From a checkpoint of a small class-conditioned image diffusion model.
Training: 25400 steps, batches of 128.
Rows from block 3 of a small class-conditioned image diffusion model, named by matrix and row number. Rows with one number belong to one neuron. Each number is 128 + 32 x the weight over its row's rms, rounded and kept within 0 to 255. All counts start at 0. Numbers have three digits each.
Before each neuron's rows are labels from the 100 images, of 14976 (inputs lightly noised), where the neuron reaches its highest value: "colour at peak" is the nearest of a few named colours to the mean colour under the peak; "place" is the part of the image that holds the peak. Only what is clearly more common there than usual is listed. The data: telescope images of galaxies (Galaxy Zoo DECaLS).
# fc1: MLP up (model.blocks.3.mlp.fc1.weight, 512x256), inputs 128-255
# fc2: MLP down (model.blocks.3.mlp.fc2.weight, 256x512, transposed), outputs 128-255

colour at peak: grey; brown
place: centre
fc1.27:130124128128129126128127128207124136131128127127122116126128126133142128128127127128128129128128126157128128043128128131128127132129129128128086129129126128129126130128127129127129131125124127128128127128126128209130130128089126128131130127129128127129128128128128128128173128125124126129135131125130139131128129124104126128125127129130127128128125133128128128128128146128127128143179
fc2.27:136130129126128128129130132124127130127123132127150133125126127132126128136129142127126126131128130130130120124129129129112130170128132149129124129128132131128126132158123122127128105144128128124129130128119179128127130132124130131123126132129139144137190128122120120125126127128174126094128130128128127143136146125129122128139131125129127131127129131255128127129123146128129128142130

colour at peak: grey; brown
place: centre
fc1.186:129124128128129126128127128228124135130128127127124120127128126132140128128127127128128129128128126150128128041128128132128127131129129128128103129129126128128126130128127128127129129123124127128128127128126128184130130128095126128131130128129128127129128128128128128128192128125124126129135130125130156131128129124104127129125127129130127128128126133128128128128128166128127128150179
fc2.186:135131129125128127130130132125126130127123133128150134125125127131126128135129144127125126129130130130131120124129128129117130180128133149128125130132132131128128131154124117127128102146128129125129130128120181128127130131126131134123126132128139139142192128120120121125126127128172127092130131128128127145136149124129122128141131125128132131127132131255130127129122151128129128145129

colour at peak: grey; brown
place: centre
fc1.231:129125128128129127128127128191125130131128127127123117126128126135140128128127128128128129128128126149128128040128127130128127131128129128128117129129127128129126129129127128127129132127127127128128126128127128214130131128081127128130130127129128127128128128128128128128157128125125126128136131126129154131128128124108127128127127129130128128128126131128128128128128134128128128138185
fc2.231:128130128125128128130131134123126129126124127127144132125127128129126128133130127128128124131124131131128119123129130129123131171124129137129121128128133131128126134158123126127128104148128131127129132130115157127127130133121131128124125132130136136134153124122120117124124126127145130112127127128128126131133127125130122127138133124131133132127130134255132128129124132128132128131128

colour at peak: brown; grey
place: centre
fc1.171:130125128128128126128127128174126129130128127127117126126128127132142128128126127128128130128128125130128128050128128132128127129128129128128125129129127128129125129128127129126129129123125127128128127128127128129130131128109127128130130127129128127129128128128128128128170127125127126129152132125131159130128129125094127128127127129129127128128127131128128128128128133128127128158208
fc2.171:132132130126128128129129132125131131127124130127140132121121126138125128134129138127126126130131130130136120124130125129117131221127137156131128128128132129128123131162125115126128106147128130125129130128120169128127130132122130128122127131129134134133191127120122123125124127128200127107127133128127128131137133124128122127139131125127133132127135132255129128128125172128124128136130

colour at peak: brown; grey
place: centre
fc1.295:130125128128129124128127128182124131130129127127102121126128127133144128126126127128128130128128126131127128044128128133128127130128130128121122129129127129128126130128126129126129130121123127128128127128126128130130130128105127127131129127129128126129128128127128128128188128123125126130146131124131144130128129124104127128126127129129128127128125131128128128128128132128127128151201
fc2.295:135133130126127128129129131125131131127124133127141135123123126139126129136129142127125127131131130129131122125129126129114130190130136152131128128129130130128125130154124113126128107145127130122129130128122172128127130131125129129124127130128134136135182128123122122126125128127187126102128134128126128131138135124128123127138130126127131130127133131255128127128124175128123128140130

colour at peak: brown; grey
place: centre
fc1.431:129126128128128127128127128170126127130128127127127128127128127130132129128128128128128129128128126133128128079128128131128126129128129128129127128129112128128125129128128128127128128126128127128128127128128127129130130129115128128128135128129128127128128128128128128128154097126128126128145132126129213129128128126057128128128127129129128128128128130129128128128128177128128128166255
fc2.431:128132127124128127132130133127124132131118126127153137117120128128053128131130134128128126128128130137129113120134106130129135255122136155127137136128137128127121129182129123126131098143129131127128130135110215129129130132117134129118128132129132141133255118105117126133120133135255131112124131129122129133137127123125123122141130122123129137127147132194121126129123131129129128170127

colour at peak: grey; brown
place: centre
fc1.152:129124128129129124128127128237125135130128127128125126127128127131139128128127127128128129128128126158127128046128128130128127130129129129128121129129126129128126131128127128127129129118125127128128127128127127215130130128106127128129130128129127126129128128128128128127201128126125126128132130126130158132128129125099127129125127129130127128128126154128128128128128180128128128149178
fc2.152:136131128126128126130129131125127130128122132128180134125125127131000128136129152126119126129131129130131122125130128130114130178128134158130129128133132130128128130152125103127130105145128126127129130128123188128127130131127131139123126133127138155137214149117117123127127127127203128091136130129128128144133176125129123128143131125127130132127136129255124128128122173128128128152129

colour at peak: brown
place: middle right
fc1.133:134124132134130123129128131138128128133128129127127123125071126134255129199128127128129129127126126130104128125087127129123128128147130136129127162132124127137122127104128135127128166132128125119126126130121126149181186000126116137128132129127126119139129128129128134123131128116126125126130130128129129141181137127085129128150127129137109091129102154127127128129131165128000134130186
fc2.133:126120125128129128128127130128126125128127124129139128127129129120000128129131128131126128129140128129128129126255128127131128128123126126114131127127132130125126129130128126129128125128128127130129128132125128127128126130124130133128128125129123133124124122128130125128131128129128148116126128129128127127129127129135127129128128128129129132127135000130128134127128136127128127128127

colour at peak: grey; brown
place: centre
fc1.247:129125128128129125128127128229125133130128126127125127127128127131136128128127127128128129128128126155128128037128128131128127131129129128129123129129125128128125130128127128127129129121126127128128127128127127164130130128092127128129131128129128127129128128128128129128192128126127126128133131126130178131128129124084127129126127129130127128128127133128128128128128205128128128152196
fc2.247:132131129126128127130130134125125130128121131128174136123123127129029128136129148127120125128130130141137119124130121130122131214125135140130127129131133129128126131154125111127130101146128128127128131129117201128128130131125131137122126132128139145139221127114120124125126128130207128085127131129128129143134147124129121128143131124127133133127138131228126127129121143128129128157129

colour at peak: brown
place: centre; middle right
fc1.400:129127128129129124128127129211126128130128127127127128128128126130255129129128127128128128128128126173126128071128126129128127128131129133129123129129093128128126128128128128127129128122128126128127127128127127243129130088103127128128134128128127127130128128128128128127209127126127125128130130127129137136129128126102128129127127129134126128128127231128128128128127235128128129143189
fc2.400:123128128125130130136127134128127129131121128130161129126128132125000128129130151127122126124128136131131123123255121130132129182124127153124124124127133135129128130145120077128132113159128005128127130134124164125127126130122137149124125140125135143130148128121073124128131127129140137065142127131130130158133146128129119131134130122130138135125136129255133128129123157128127128162126

colour at peak: grey; brown
place: centre
fc1.242:130125128128129126128127128208126129130128127127117120126128127135141128128126127128128129128128126131128128030128128132128127130128129128128121129129127128129125129128127129127129130126125127128128127128126128130130131128094127127131130127129128127129128128128128128128183128124126126129155131125130146130128129124098127128127127129130127128128126131128128128128128147128127128147213
fc2.242:129130130125128129129129132124126131127123128128144131123123128130126128135129133127127125130129131130129120124129129129122131180127135147131125128128132129128125132160123123127128108147128132127129130128118159128127130132122131128124125131129134134133180126122122121125125127127173126110128131128128126131134128125129122127135132125129134131127131132244132127129124143128128128133128

colour at peak: grey; brown
place: centre
fc1.177:130125128128129125128127128172125131130129127126099122126128127133143128127126127128128129128128126130127128048128128133128127130128130128119123129129127129129126129128126129126129130122124127128128127128127128129130130128110127127131129127129128127129128128127128128128184128123126126130154131124131143130128129124106127128126127129129127127128126131128128128128128129128127128149199
fc2.177:134133131126127128129129132125131131127124132127139134122123126138126129135129139127126126131130130130131122125129126129116130198129136149131127127129130130128125131154124116127128106147127130123128130128121164127127129131124130128123126131128133132135168128123122122125125127127181126104128134128127128131137129124128122127136130126127133131127133132255129127128124172128123128135130

colour at peak: grey; brown
place: centre
fc1.216:130123128128129125128127128217123136130128127127124119126128126132141128125127127128128129128128126158128128036128128131129127131129129129129088129129126129129126131128127129127129129121123127129128127128126127227130130128092126128130130128129128127129128128128128128128191128125123126129134131126130146132128129124112126129124127129130127127128126134128128128128128159128127128148173
fc2.216:139130129127128127129129132125127130127123133127153137126126127132097128137129147127123126132129129130131121125129129130110129173128132158128126131134131131128128131155123116127129101143128122123129130128120192128127130131126130136124126133128140149143205131120110121125126127128183126088138131128128127159136164125129121128142131125127124131127133130255125128128123152128129128154129

colour at peak: brown
place: middle right
fc1.505:132121132131130120128127130146120128132128128127127124126117126131255129127128128128128129127126127130092128125128126129127128128142128137130127155129110128132114127124129130127128134127127125124127127130126127169129138000126127134128131128125126123136129128128128129127182128119124126123133130127129130149143126126114129130125127128144115106129110240126128128129126192127102131129213
fc2.505:126123127128129130129125132128126125129124127130152128127128130120000128127131130128125127129128132129128126121255105127133128128116125134115128127127132132129127128141121118124131119131128089129127129132124131127128121131120134140129127130128127136116128124127127125131133127130128157075128129129128128133132128129131124132128128125130126135125135031147129131128127182127127127144127

colour at peak: grey; brown
place: centre
fc1.467:130125128128128125128127128174125131130129127126100122126128127133143128127126127128128129128128126130127128048128128133128127130128129128120123129129127129128126129128126129126129130122124127128128127128127128130130130128112127127131129127129128127129128128127128128128183128124126126130153131124131144130128129124106127128126127129129127127128126131128128128128128129128127128149198
fc2.467:134133131126127128129129131125131131127124132127140134122123126138126129135129139127126126131131130129131122125129126129117130196129136149131127127129130130128125131154124115127128107147127130123129130128122163128127130131124130128123127130128134132135170128123122122125125127127182126105128134128127128131137131124128122127136130126127133130127133132255129127128124174128123128135130

colour at peak: brown
place: middle right
fc1.291:132123133132130120128127130140126128134128128127125123125084126133255129129128128128128129127126126131091128125128126129127128128146130136130127153131117127135123127117129135127128162128128124121126127130124126164179181000126118135128131129126126120139129128128128131125152128115125126125134131127129130145185131126079129129127127129142112096129117193126128128130126189128005134129204
fc2.291:126121126128129128128126132128126125129126125130142131127129129120000128128131129129126128129128129129128128126255128127131128128122126127112129127127133131128126128132127124128130124129128115129127128133124128127128124132122132136128128126129125134126125121128129126128133128130128154104127128129127128127130126129133126131128128127129129134127136000135129131128128147127128127128127

colour at peak: grey; brown
place: centre
fc1.275:129125128128129127128127128234125134130128127127123123127128127134140128128127127128128129128128126164128128027128128130128127131128129128128120129129126128128125130128127128127129130126125127128128127128126128216130130128080127128130130128129128127129128128128128128128188128126125126128134131126130156131128129124102127129126127129130127128128126133128128128128128171128127128158191
fc2.275:136129128125128127129130132123125130126122128128156132125125127129124128136129138128124124131128129131130119124129130130114130183127133144130125131128133130128127133162123122127128100143128129127129131130116198128127130132123131133123125132129138148137211126118120120126126127128191126099128130128129126139133162125130122128140132126129129133127132130255125127129123147128131128138128

colour at peak: grey; brown
place: centre
fc1.48:129125128128129127128127128188125128130128127127126128127128127131132128128128128128128128128128126165128128051128128130128127130129129128129125129129119128128125129128128128127129129125128127128128127128127127156130131128099127128129134128129128127128128128128128129128171128126128126128151132127129203130129128125065127128128128129130128128128128132128128128128128209128128128143192
fc2.48:126130127125129127131131138126124130128120127128159139122123128127000128132129142128127124126130132148137116122131113129128133255121133140126126128128136129129124131149127112127130101148128131128128131133113194127128130132123134137120125133128140140134204121112118124124126129131185134078127128129128130133138127124128120126148132123128145134126139132195133128129122134128130128146128

colour at peak: brown
place: middle right
fc1.113:132122132131130121128127130145126128132128128127126124126106126131255129129128128128128129127126127130095128126128126129127128128146128136129127159129117127134114127124129131127128142128127125121127127130124127165134151000126127135128131129126126123137128128128128130124164128118125126124133130128129130146154127126106129129126127128145114103129103217126128128129126188128083133129206
fc2.113:126120126128129128129125132128125124129125126130152128128129130119000128128131129129126127129129130129128127122255116127133128128117125129110128127126133132129127128138126121127131120131128106130127129133124130127128122131120133139128128128128125135117126122127128124129133128130128158087127129129128128127131127129133125133127128126130126135126135000141129131128128168127128127139127

colour at peak: grey; brown
place: centre
fc1.496:129123128128129125128127128237125136130128126127124122126128126132140128127127127128128129128128126156128128055128128131128127131129129129128118129129126129128126130128127128127129129119124127128128127128126127221130130128106126128130130128129128127129128128128128128128191128126124126128133130126130147132128129125106127129125127129130127128128126133128128129128128168128128128151179
fc2.496:137132129126128127130129132125128130128122132127160134125124127130075128136129151127122126130131129130130121125129129129112130178129134155129128128133131130128128131153124109127128104146128128124129130128121187128127130131126131136123126132128138147139211129119118122125127127128197126095135131129128128146134169125129123128142130125127128131127135130255126127128122166128128128153129

colour at peak: brown
place: middle right
fc1.102:132125132132130122128127131142128128131128128127127124125081126131255129172128128128128129127126126130102128126119126129125128128148129136129127155130124127136122127116130133128128154129127124119126126129122126155156176000126122137128132129127126122138128128129128134122131128118126126125129130128129129143174132127094129129140127129145111096128105183127128128129127181128040134129195
fc2.102:126119124128129128128126131128126124128126124130151128127129129119000128128131129130127128129132129129128128126255128127132128128119125126111131127126133131127126128133128124128129124129128127130128129132124128127128124131122132136128128125128123134119124121128130125128132128130128155104126129129128127127130127129135127131127128127129128133127136000133129131128128147127129127128127

colour at peak: brown
place: middle right
fc1.264:133126129130129123128127129186123128130128127127127127127128126130255129127127128128128129128127126156114128098128125129128128128132128138129124135129086128128121128127128128127129129123128126127127127128127127225129131006117127130128131128127127126131128128128128128127218127124126126126131130127129130144130128126115128130127127129138119128128127255128128128128126227127129129141207
fc2.264:122128128126130134134125133128127128130121127131164128127128133123000128128130142124123127125128142129130124123255101129133129143118124157124124126127133134130128129148090085121133115148128007128127129134126157125126121131122137148125126138125131142127132128124071124144132127130132138062140128130129130173135138129130120133130129122129131135123134128201132128129124196127125128164126

colour at peak: brown
place: middle right; top right
fc1.37:130128131131130123128127129134127128133128127126127127126122126131198129129128127128128129128126125134112128122128127129128128128131131132129126139130067128127126127126129131127129128118128124127127127128128115225185204064126128130128131128128126125134129127128128131127132126124127126127160131126129130138170127130000128129128127129132120127129127174125128128128127235127128129129159
fc2.37:126128130128129131131127133129127128131121128129137134122129129126000128130131140128124128128127130134128126127255128128130129144126128128127127125127128132130126128128129112128131124142127000126126128126126128128128126137124132130126128131121128133128131127127127129126130127129134133096126127131128129128128127129128126131130128126129136137127136128137129128128124129128130128142128

colour at peak: brown; grey
place: centre
fc1.144:129126128128128127128128128162126128130128128127118128127128127130139128128127128128128129128128126129128128061128127131128128129128129128128127129129127128128125129129127128127129129126127127128128127128127128128130130128126128128129130128129128127128128128128128128128153128126128126128174131125129159129128129125101127128128127129128128128128128129128128128128128133128127128140203
fc2.144:128135131124128127129131136122130132127124128128131132115119126129123128134131123128128123127128131132129116121133131129126133255122142137131121124128134129128121133163125124126127111161128131128128132129116137128128130134115133129118125133129127127135156123118118121123126127128161129113125133128128128133135126122129121125133134124129149133127135133207134128129125134128126128130130

colour at peak: brown
place: middle right
fc1.194:133124133132130121128127131140128128134128128127126123125077126133255129149128128128128129127126126131092128125125126129126128128147130136129127158131122127136122127113129134127128165129128124120126127130123126158180185000126117136128131129126126120139129128129128132124137128115125126125132130127129130144185133127081129129133127129141111094129111181126128128130127181128000134129200
fc2.194:126120125128129128128126131128126125128126125129143129127129129120000128128131129130127128129129129129128128126255128127131128128122126127111130127127133130127126128131127125128129124128128127130128128133124128127128125132123132135128128125129124133123125121128129126128132128130128152108126128129127128127129126129134127131128128127129129133127135000133129131127128145127129127128127

colour at peak: grey; brown
place: centre
fc1.220:129124128128129124128127128214123137130128126127124120126128126132141128126127127128128129128128126159127128041128128131129127131129129129128082129129126129128126131128127129127129129120124127129128127128126127221130130128098126128130130128129128127129128128128128128128185128125124126128133131126130147132128129124103127129124127129130127128128126134128128128128128162128127128145174
fc2.220:139130128126128127129129132125126130127122134127160138126126127133074128136129149127123126131129129130131121125129129130109130173128132154128126130133132132128127131156124115127129103143129120123129130128120191129127130131126130135123126132128140154141206135120114122125127127128188127086136130128128128157136162125129122128142131125127124131127132131255124128128123152128128128156130

colour at peak: grey; brown
place: centre
fc1.215:129125128128129125128127128201124135130128126127125121126128126131140128128127127128128129128128126163127128042128128130128127131129129129129095129129126129128126130128127128127129129120125127128128127128126127230130130128100127128130130128129128127129128128128128128128178128126125125128133131126130156132128129124097127129125127129130127128128126134128128128128128165128128128143173
fc2.215:138130128126128127130129133124127130127122133127168137125126127132021128137129150127123126130129129130131121124129129130111130181127132148128128129131132132128126131154125114127131103144129119124129130129120191128128130131126131136123126133128139155137207131120117122125127127128194128086134130128128128150135159125130122128143131125127125132127134131255123128128123146128129128155130

colour at peak: brown; grey
place: centre
fc1.204:129127128128128127128128128143126127129128127127126128127128127129134128128128128128128129128128126129128128033128127129128126128128129128128127128129109128128125129129128128127128128127128127128128127128128114128130130128125128128128136128129128127128128128128128128128131046127128127128158199127128203129128128127074128128128127129128128128128128129129128128128128139128128128164255
fc2.204:128135128124130128131130136126122131129117127125147137115127125129119128133131123128128125128121129134129108118135129132129135255120126145126118134125140128128113130189129129127129089150130128126128132135098202130129130132102136128119129134135132155135175114113114126126122135134242134104122127130127131135139125124126123118132132123128126143128143137215094127129126128128130129177127

colour at peak: brown; grey
place: centre
fc1.284:128126128128129126128127128188125127130128126127127129127128127131131129128128127128128129128128126147128128087128128130128126129128129128129126128129099128128125129128128128127129129124128126128128127128127127129131130128116128128128136128129128127128128128128128128127164118126128126128136131127129210130128128125047128128128127129130128128128127131128128128128128205128128128162255
fc2.284:128133126125129127137130133128125131132118127128169138119122130127000128130129141128126126127129131143131117122132104130129134255123134149126137133128137127127123129164129119127133105140130131127128130134114214128129130132123133130121128131128134139132252120106119127133123133134248131107126130128117130133135127125126123123146130123124133135127145132179126126129123141129129128172126

colour at peak: brown
place: centre
fc1.11:129126128129129125128127129211125128130128127127127128128128126130240129128128127128128128128128126176127128059128127129128127129130129131129117128129094128128126129128128128127129128121128126128127127128127127246129130127095127128128135128128127127129128128128128128127203127126127125128130131127129155134129128125094128129127127129130127128128128206128128128128127234127128129143185
fc2.11:124127128125130128138128135127127130129121128129159130125129131125000128130129153127122126124128134133131122124235119129129130203124128150125124125127133136128128131145121083128132108155128000127127130134123171126127128131122137146123125141125138143133158134119063125124129127128146136064139127131130130168133151127129119130137131122129139134125137129255132128129123147128129128161127

colour at peak: grey; brown
place: centre
fc1.243:130123128128129124128127128249123136130128127127125123127128127131140128126127127128128129128128126159128128039128128131128127131129129129128114129129126129128126131128127128127129129119124127129128127128126127215130130128094126128130130128129128126129127128128128128127205128126124126128132130126130151132128129125107126129124127129130127127128126137128128128128128181128128128154179
fc2.243:137131129126128126130129131125126130128122133128162135125125127130065128136129150127120126131130129132130121125129128130113130177129134156129127130135131130128128131152124108127129101144128126124129130128120194128127130131127131139124126132128139148143210142117113122126127127128194126090137130128128128154134172125129122128143130125127128131127135129255125127129122162128129128157129

colour at peak: brown; grey
place: centre
fc1.141:129127128128128127128128128158126128130128128126112127127128127131140128128127128128128129128128126130128128037128128132128128129128129128128127129129127128128125129129127128127129129126127127128128127128127128129130131128122128128129130128129128127129128128128128128128155128126128126129173133125130173129128129125103127128128127129128128128128128130128128128128128132128127128150210
fc2.141:129132130125128128129130135123130130126125128127131133118122126133125128134130124128128124129128130132129118122132131128126132249123138135131125126128133130128120133167125123126128104151128130128128132128115140128128130133116132128119126132129129128133158123119120121125125127128172129111125133128129127131137127123129121125134133125128145134127135133207132128129127132128128128130129

colour at peak: brown; grey
place: centre
fc1.475:129125128128129127128127128221126130130128127127125127127128127132138128128127127128128129128128126140128128060128128131128127130128129128128123129129115128128125129128127128127129129123126127128128127128127127131130130128104127128130130128129128127129128128128128129128194128126127126129139130126130183130128129125078127128127127129130127128128127132128128128128128181128128128162209
fc2.475:129132128125128127130130133125125131128120129128151134122121128129126128132129143127126125128132132133133118123131119129126132227125137145130128130128134129128127131156125112127128103148128132128128130129117193128128130132125132132121126132128136135134226124111120124126125127129213128098128131128127128133135136124128122127145132124126137132127137132201131127129122152128128128150128

colour at peak: brown
place: middle right
fc1.82:133125132132130122128128131140128128132128129127127124125073126132255129190128127128129129127126126130102128125103127129124128128147129136129127158131124127136122127108129134128128161130128124118126126130122126152172182000126118137128132129127126120139129128129128135122131128117126126125130130128129129141180135127087129129145127129140110093129104167127127128129129172128010135129191
fc2.82:126120125128129128128127130128126125128127124129145128127129129120000128129131128131127128129137128129128129126255128127131128128121126126112131127127133130126126128131128125129129124128128127130129128132125128127128125131123131134128128124129123133122124121128130125128132128129128150112126128129128127127129127129135127130127128127129129132127135000131128132128128141127129127128127

colour at peak: grey; brown
place: centre
fc1.258:129124128128129126128127128234125134130128127127124124127128127132140128128126127128128129128128126147128128038128128131128127131129129128128120129129126129128126130128127128127129129122124127128128127128126127178130130128094126128130130128129128127129128128128128128128202128125125126129134131126130155132128129124097126129125127129130127127128126133128128128128128181128127128149192
fc2.258:134131129126128127130129132125126130127122131128162133124124127130119128136129147127122126130131130132131120124129125129117130183128135150129127129133132129128128131154124111127128103146128129126129130128119189128127130131126130136123125132128138143140214128118120121125126127128195126093130131128128127140135157125129122128142131125128131131127134130255128127129121152128129128151128

colour at peak: brown; grey
place: centre
fc1.5:129126128128129127128127128171126127130128127127127129127128127130131129128128127128128129128128126136128128083128128130128126129128129128129127128129107128128125129128128128127129128125128126128128127128128127129131130129118128128128136128129128127128128128128128128128154099126128126128141132127129214129128128126049128128128127129129128128128128131129128129128128187128128128162255
fc2.5:128132126125129127134130133128124132132118127127162138119121129128000128130130135128126126128127130142129115121133106130128134255123134152127137134128137128126122129175129124127132101141130130126128130135111214128130130132119133129120129131129132142132251119108118127133121134135255131112125131129121129132136127124126123122141130123124128136127148131185120126128123131129129128176127

colour at peak: brown
place: middle right
fc1.253:133126129129129123128127129178111128130128127127127127127128126130255129126127128128128129128127126151110128103128125129128128128132128138129124136129087128128124127127128128127129129123128126128127127128127127219129131000122127131128131128127127126130129128128128128128220127123125126126131130127129130145130128126123128130126127129136120128128127255127128128128126219127129129141214
fc2.253:123128128126130134133124133129127128131121128131158128127128133123000127128130139124124127126128139129130124122255089129133129139117124158123124127127135132130128129147086091121133116144128027128127129134126156125127120131122137145126127137126131141126130128125084125147132127130130139056139128130129130156135136129130121131130129122129130135123133128190132128129125203127125127162126

colour at peak: grey; brown
place: centre
fc1.482:130122128128129125128127128212122137130128127127123115126128126133143128124127127128128130128128126153128128038128128132129127132129129128128071129129126129129126131128127129126129130123123127129128127129126128215130130128093126127131130128129128127129128128128128128128187128124122126129135131125130135132128129124110126129124127129130127127128125135128128128128128141128127128147176
fc2.482:138130129126127128129129131125126130127123134127150137126126127133127128136129145127125126133129130129130121125129129129109129163128131158128125131131131132128127131157123121127128104141128127122129130128120183128127130131126130133124127132128139147141194129122118120126126127128173126092134131128128127152137154125129122128140131125127124130127129131255126128128124155128128128149130

colour at peak: brown; grey
place: centre
fc1.272:129126128128129127128127128184125127131128127127127128127128127132131129128128127128128128128128126146128128072128128131128127129128129128129126128129114128128124129128128128127129129125128126128128127128127127129131130129105127128128135128129128127128128128128128129127162112126128126128149132127129203130128128125054127128128128129130128128128127131128128128128128205128128128160251
fc2.272:127132127125128127133130134126125132131119128128166137119121129127000128130129136128125126127130132147131116122132104130129134255123136145127132133128136128127123129169127122126131104142128132127128130134111211128129130132120133130120127131129134140133252120107118125132123131134241132105126131128123128131135127125127122124144131123125136135127142131184127126129123138129129128163127

colour at peak: grey; brown
place: centre
fc1.62:131122128128129125128127128225123133131129127127110114126128127134145128123126127128128129128128126135128128034128128133129127131129129128117118129129127129128126131128126129126129130121122127128128128128126128144130130128096126127131129128129128126129128128127128128128210128123122126130136131125131138131128129124109126128124127129129128127128124133128128128128128152128127128148191
fc2.62:134132130126127128129129131126127131127123133127145134125125126132127128137129143127125126131129130130129122125128128129117130164131135151130126128129130130128128131150124114127128104152127130122129130128121172128127130131126130132126127130128135135138177128124121120125125127127170126100128133128127127133135137125129122128138130125128131130127132132255130127128122166128127128144129

colour at peak: brown; grey
place: centre
fc1.74:130126128128129126128127128149126128130128127126116127126128127130139128128126127128128129128128126130128128083128127133128127129128130128126125129129127128128125129129127128127129129125126127128128128128127127129130132128117127128130130127129128126129128128127128129128219128124128125129208133122130144129128129124092127128128128129129127128128128130129128128128128155128127128129215
fc2.74:128130131124128129131130139124123131126122129127146137116126126132125128138129131128128125128127132145134118122130100129128132250123137149133122126128133130129127132147124127126128095158126129114129132128113173126127130133126132128120125134129134128133164126121120123121124127128206128068126128129127131132146127124128115124134133123129149137126139136240132126130118140128127128139130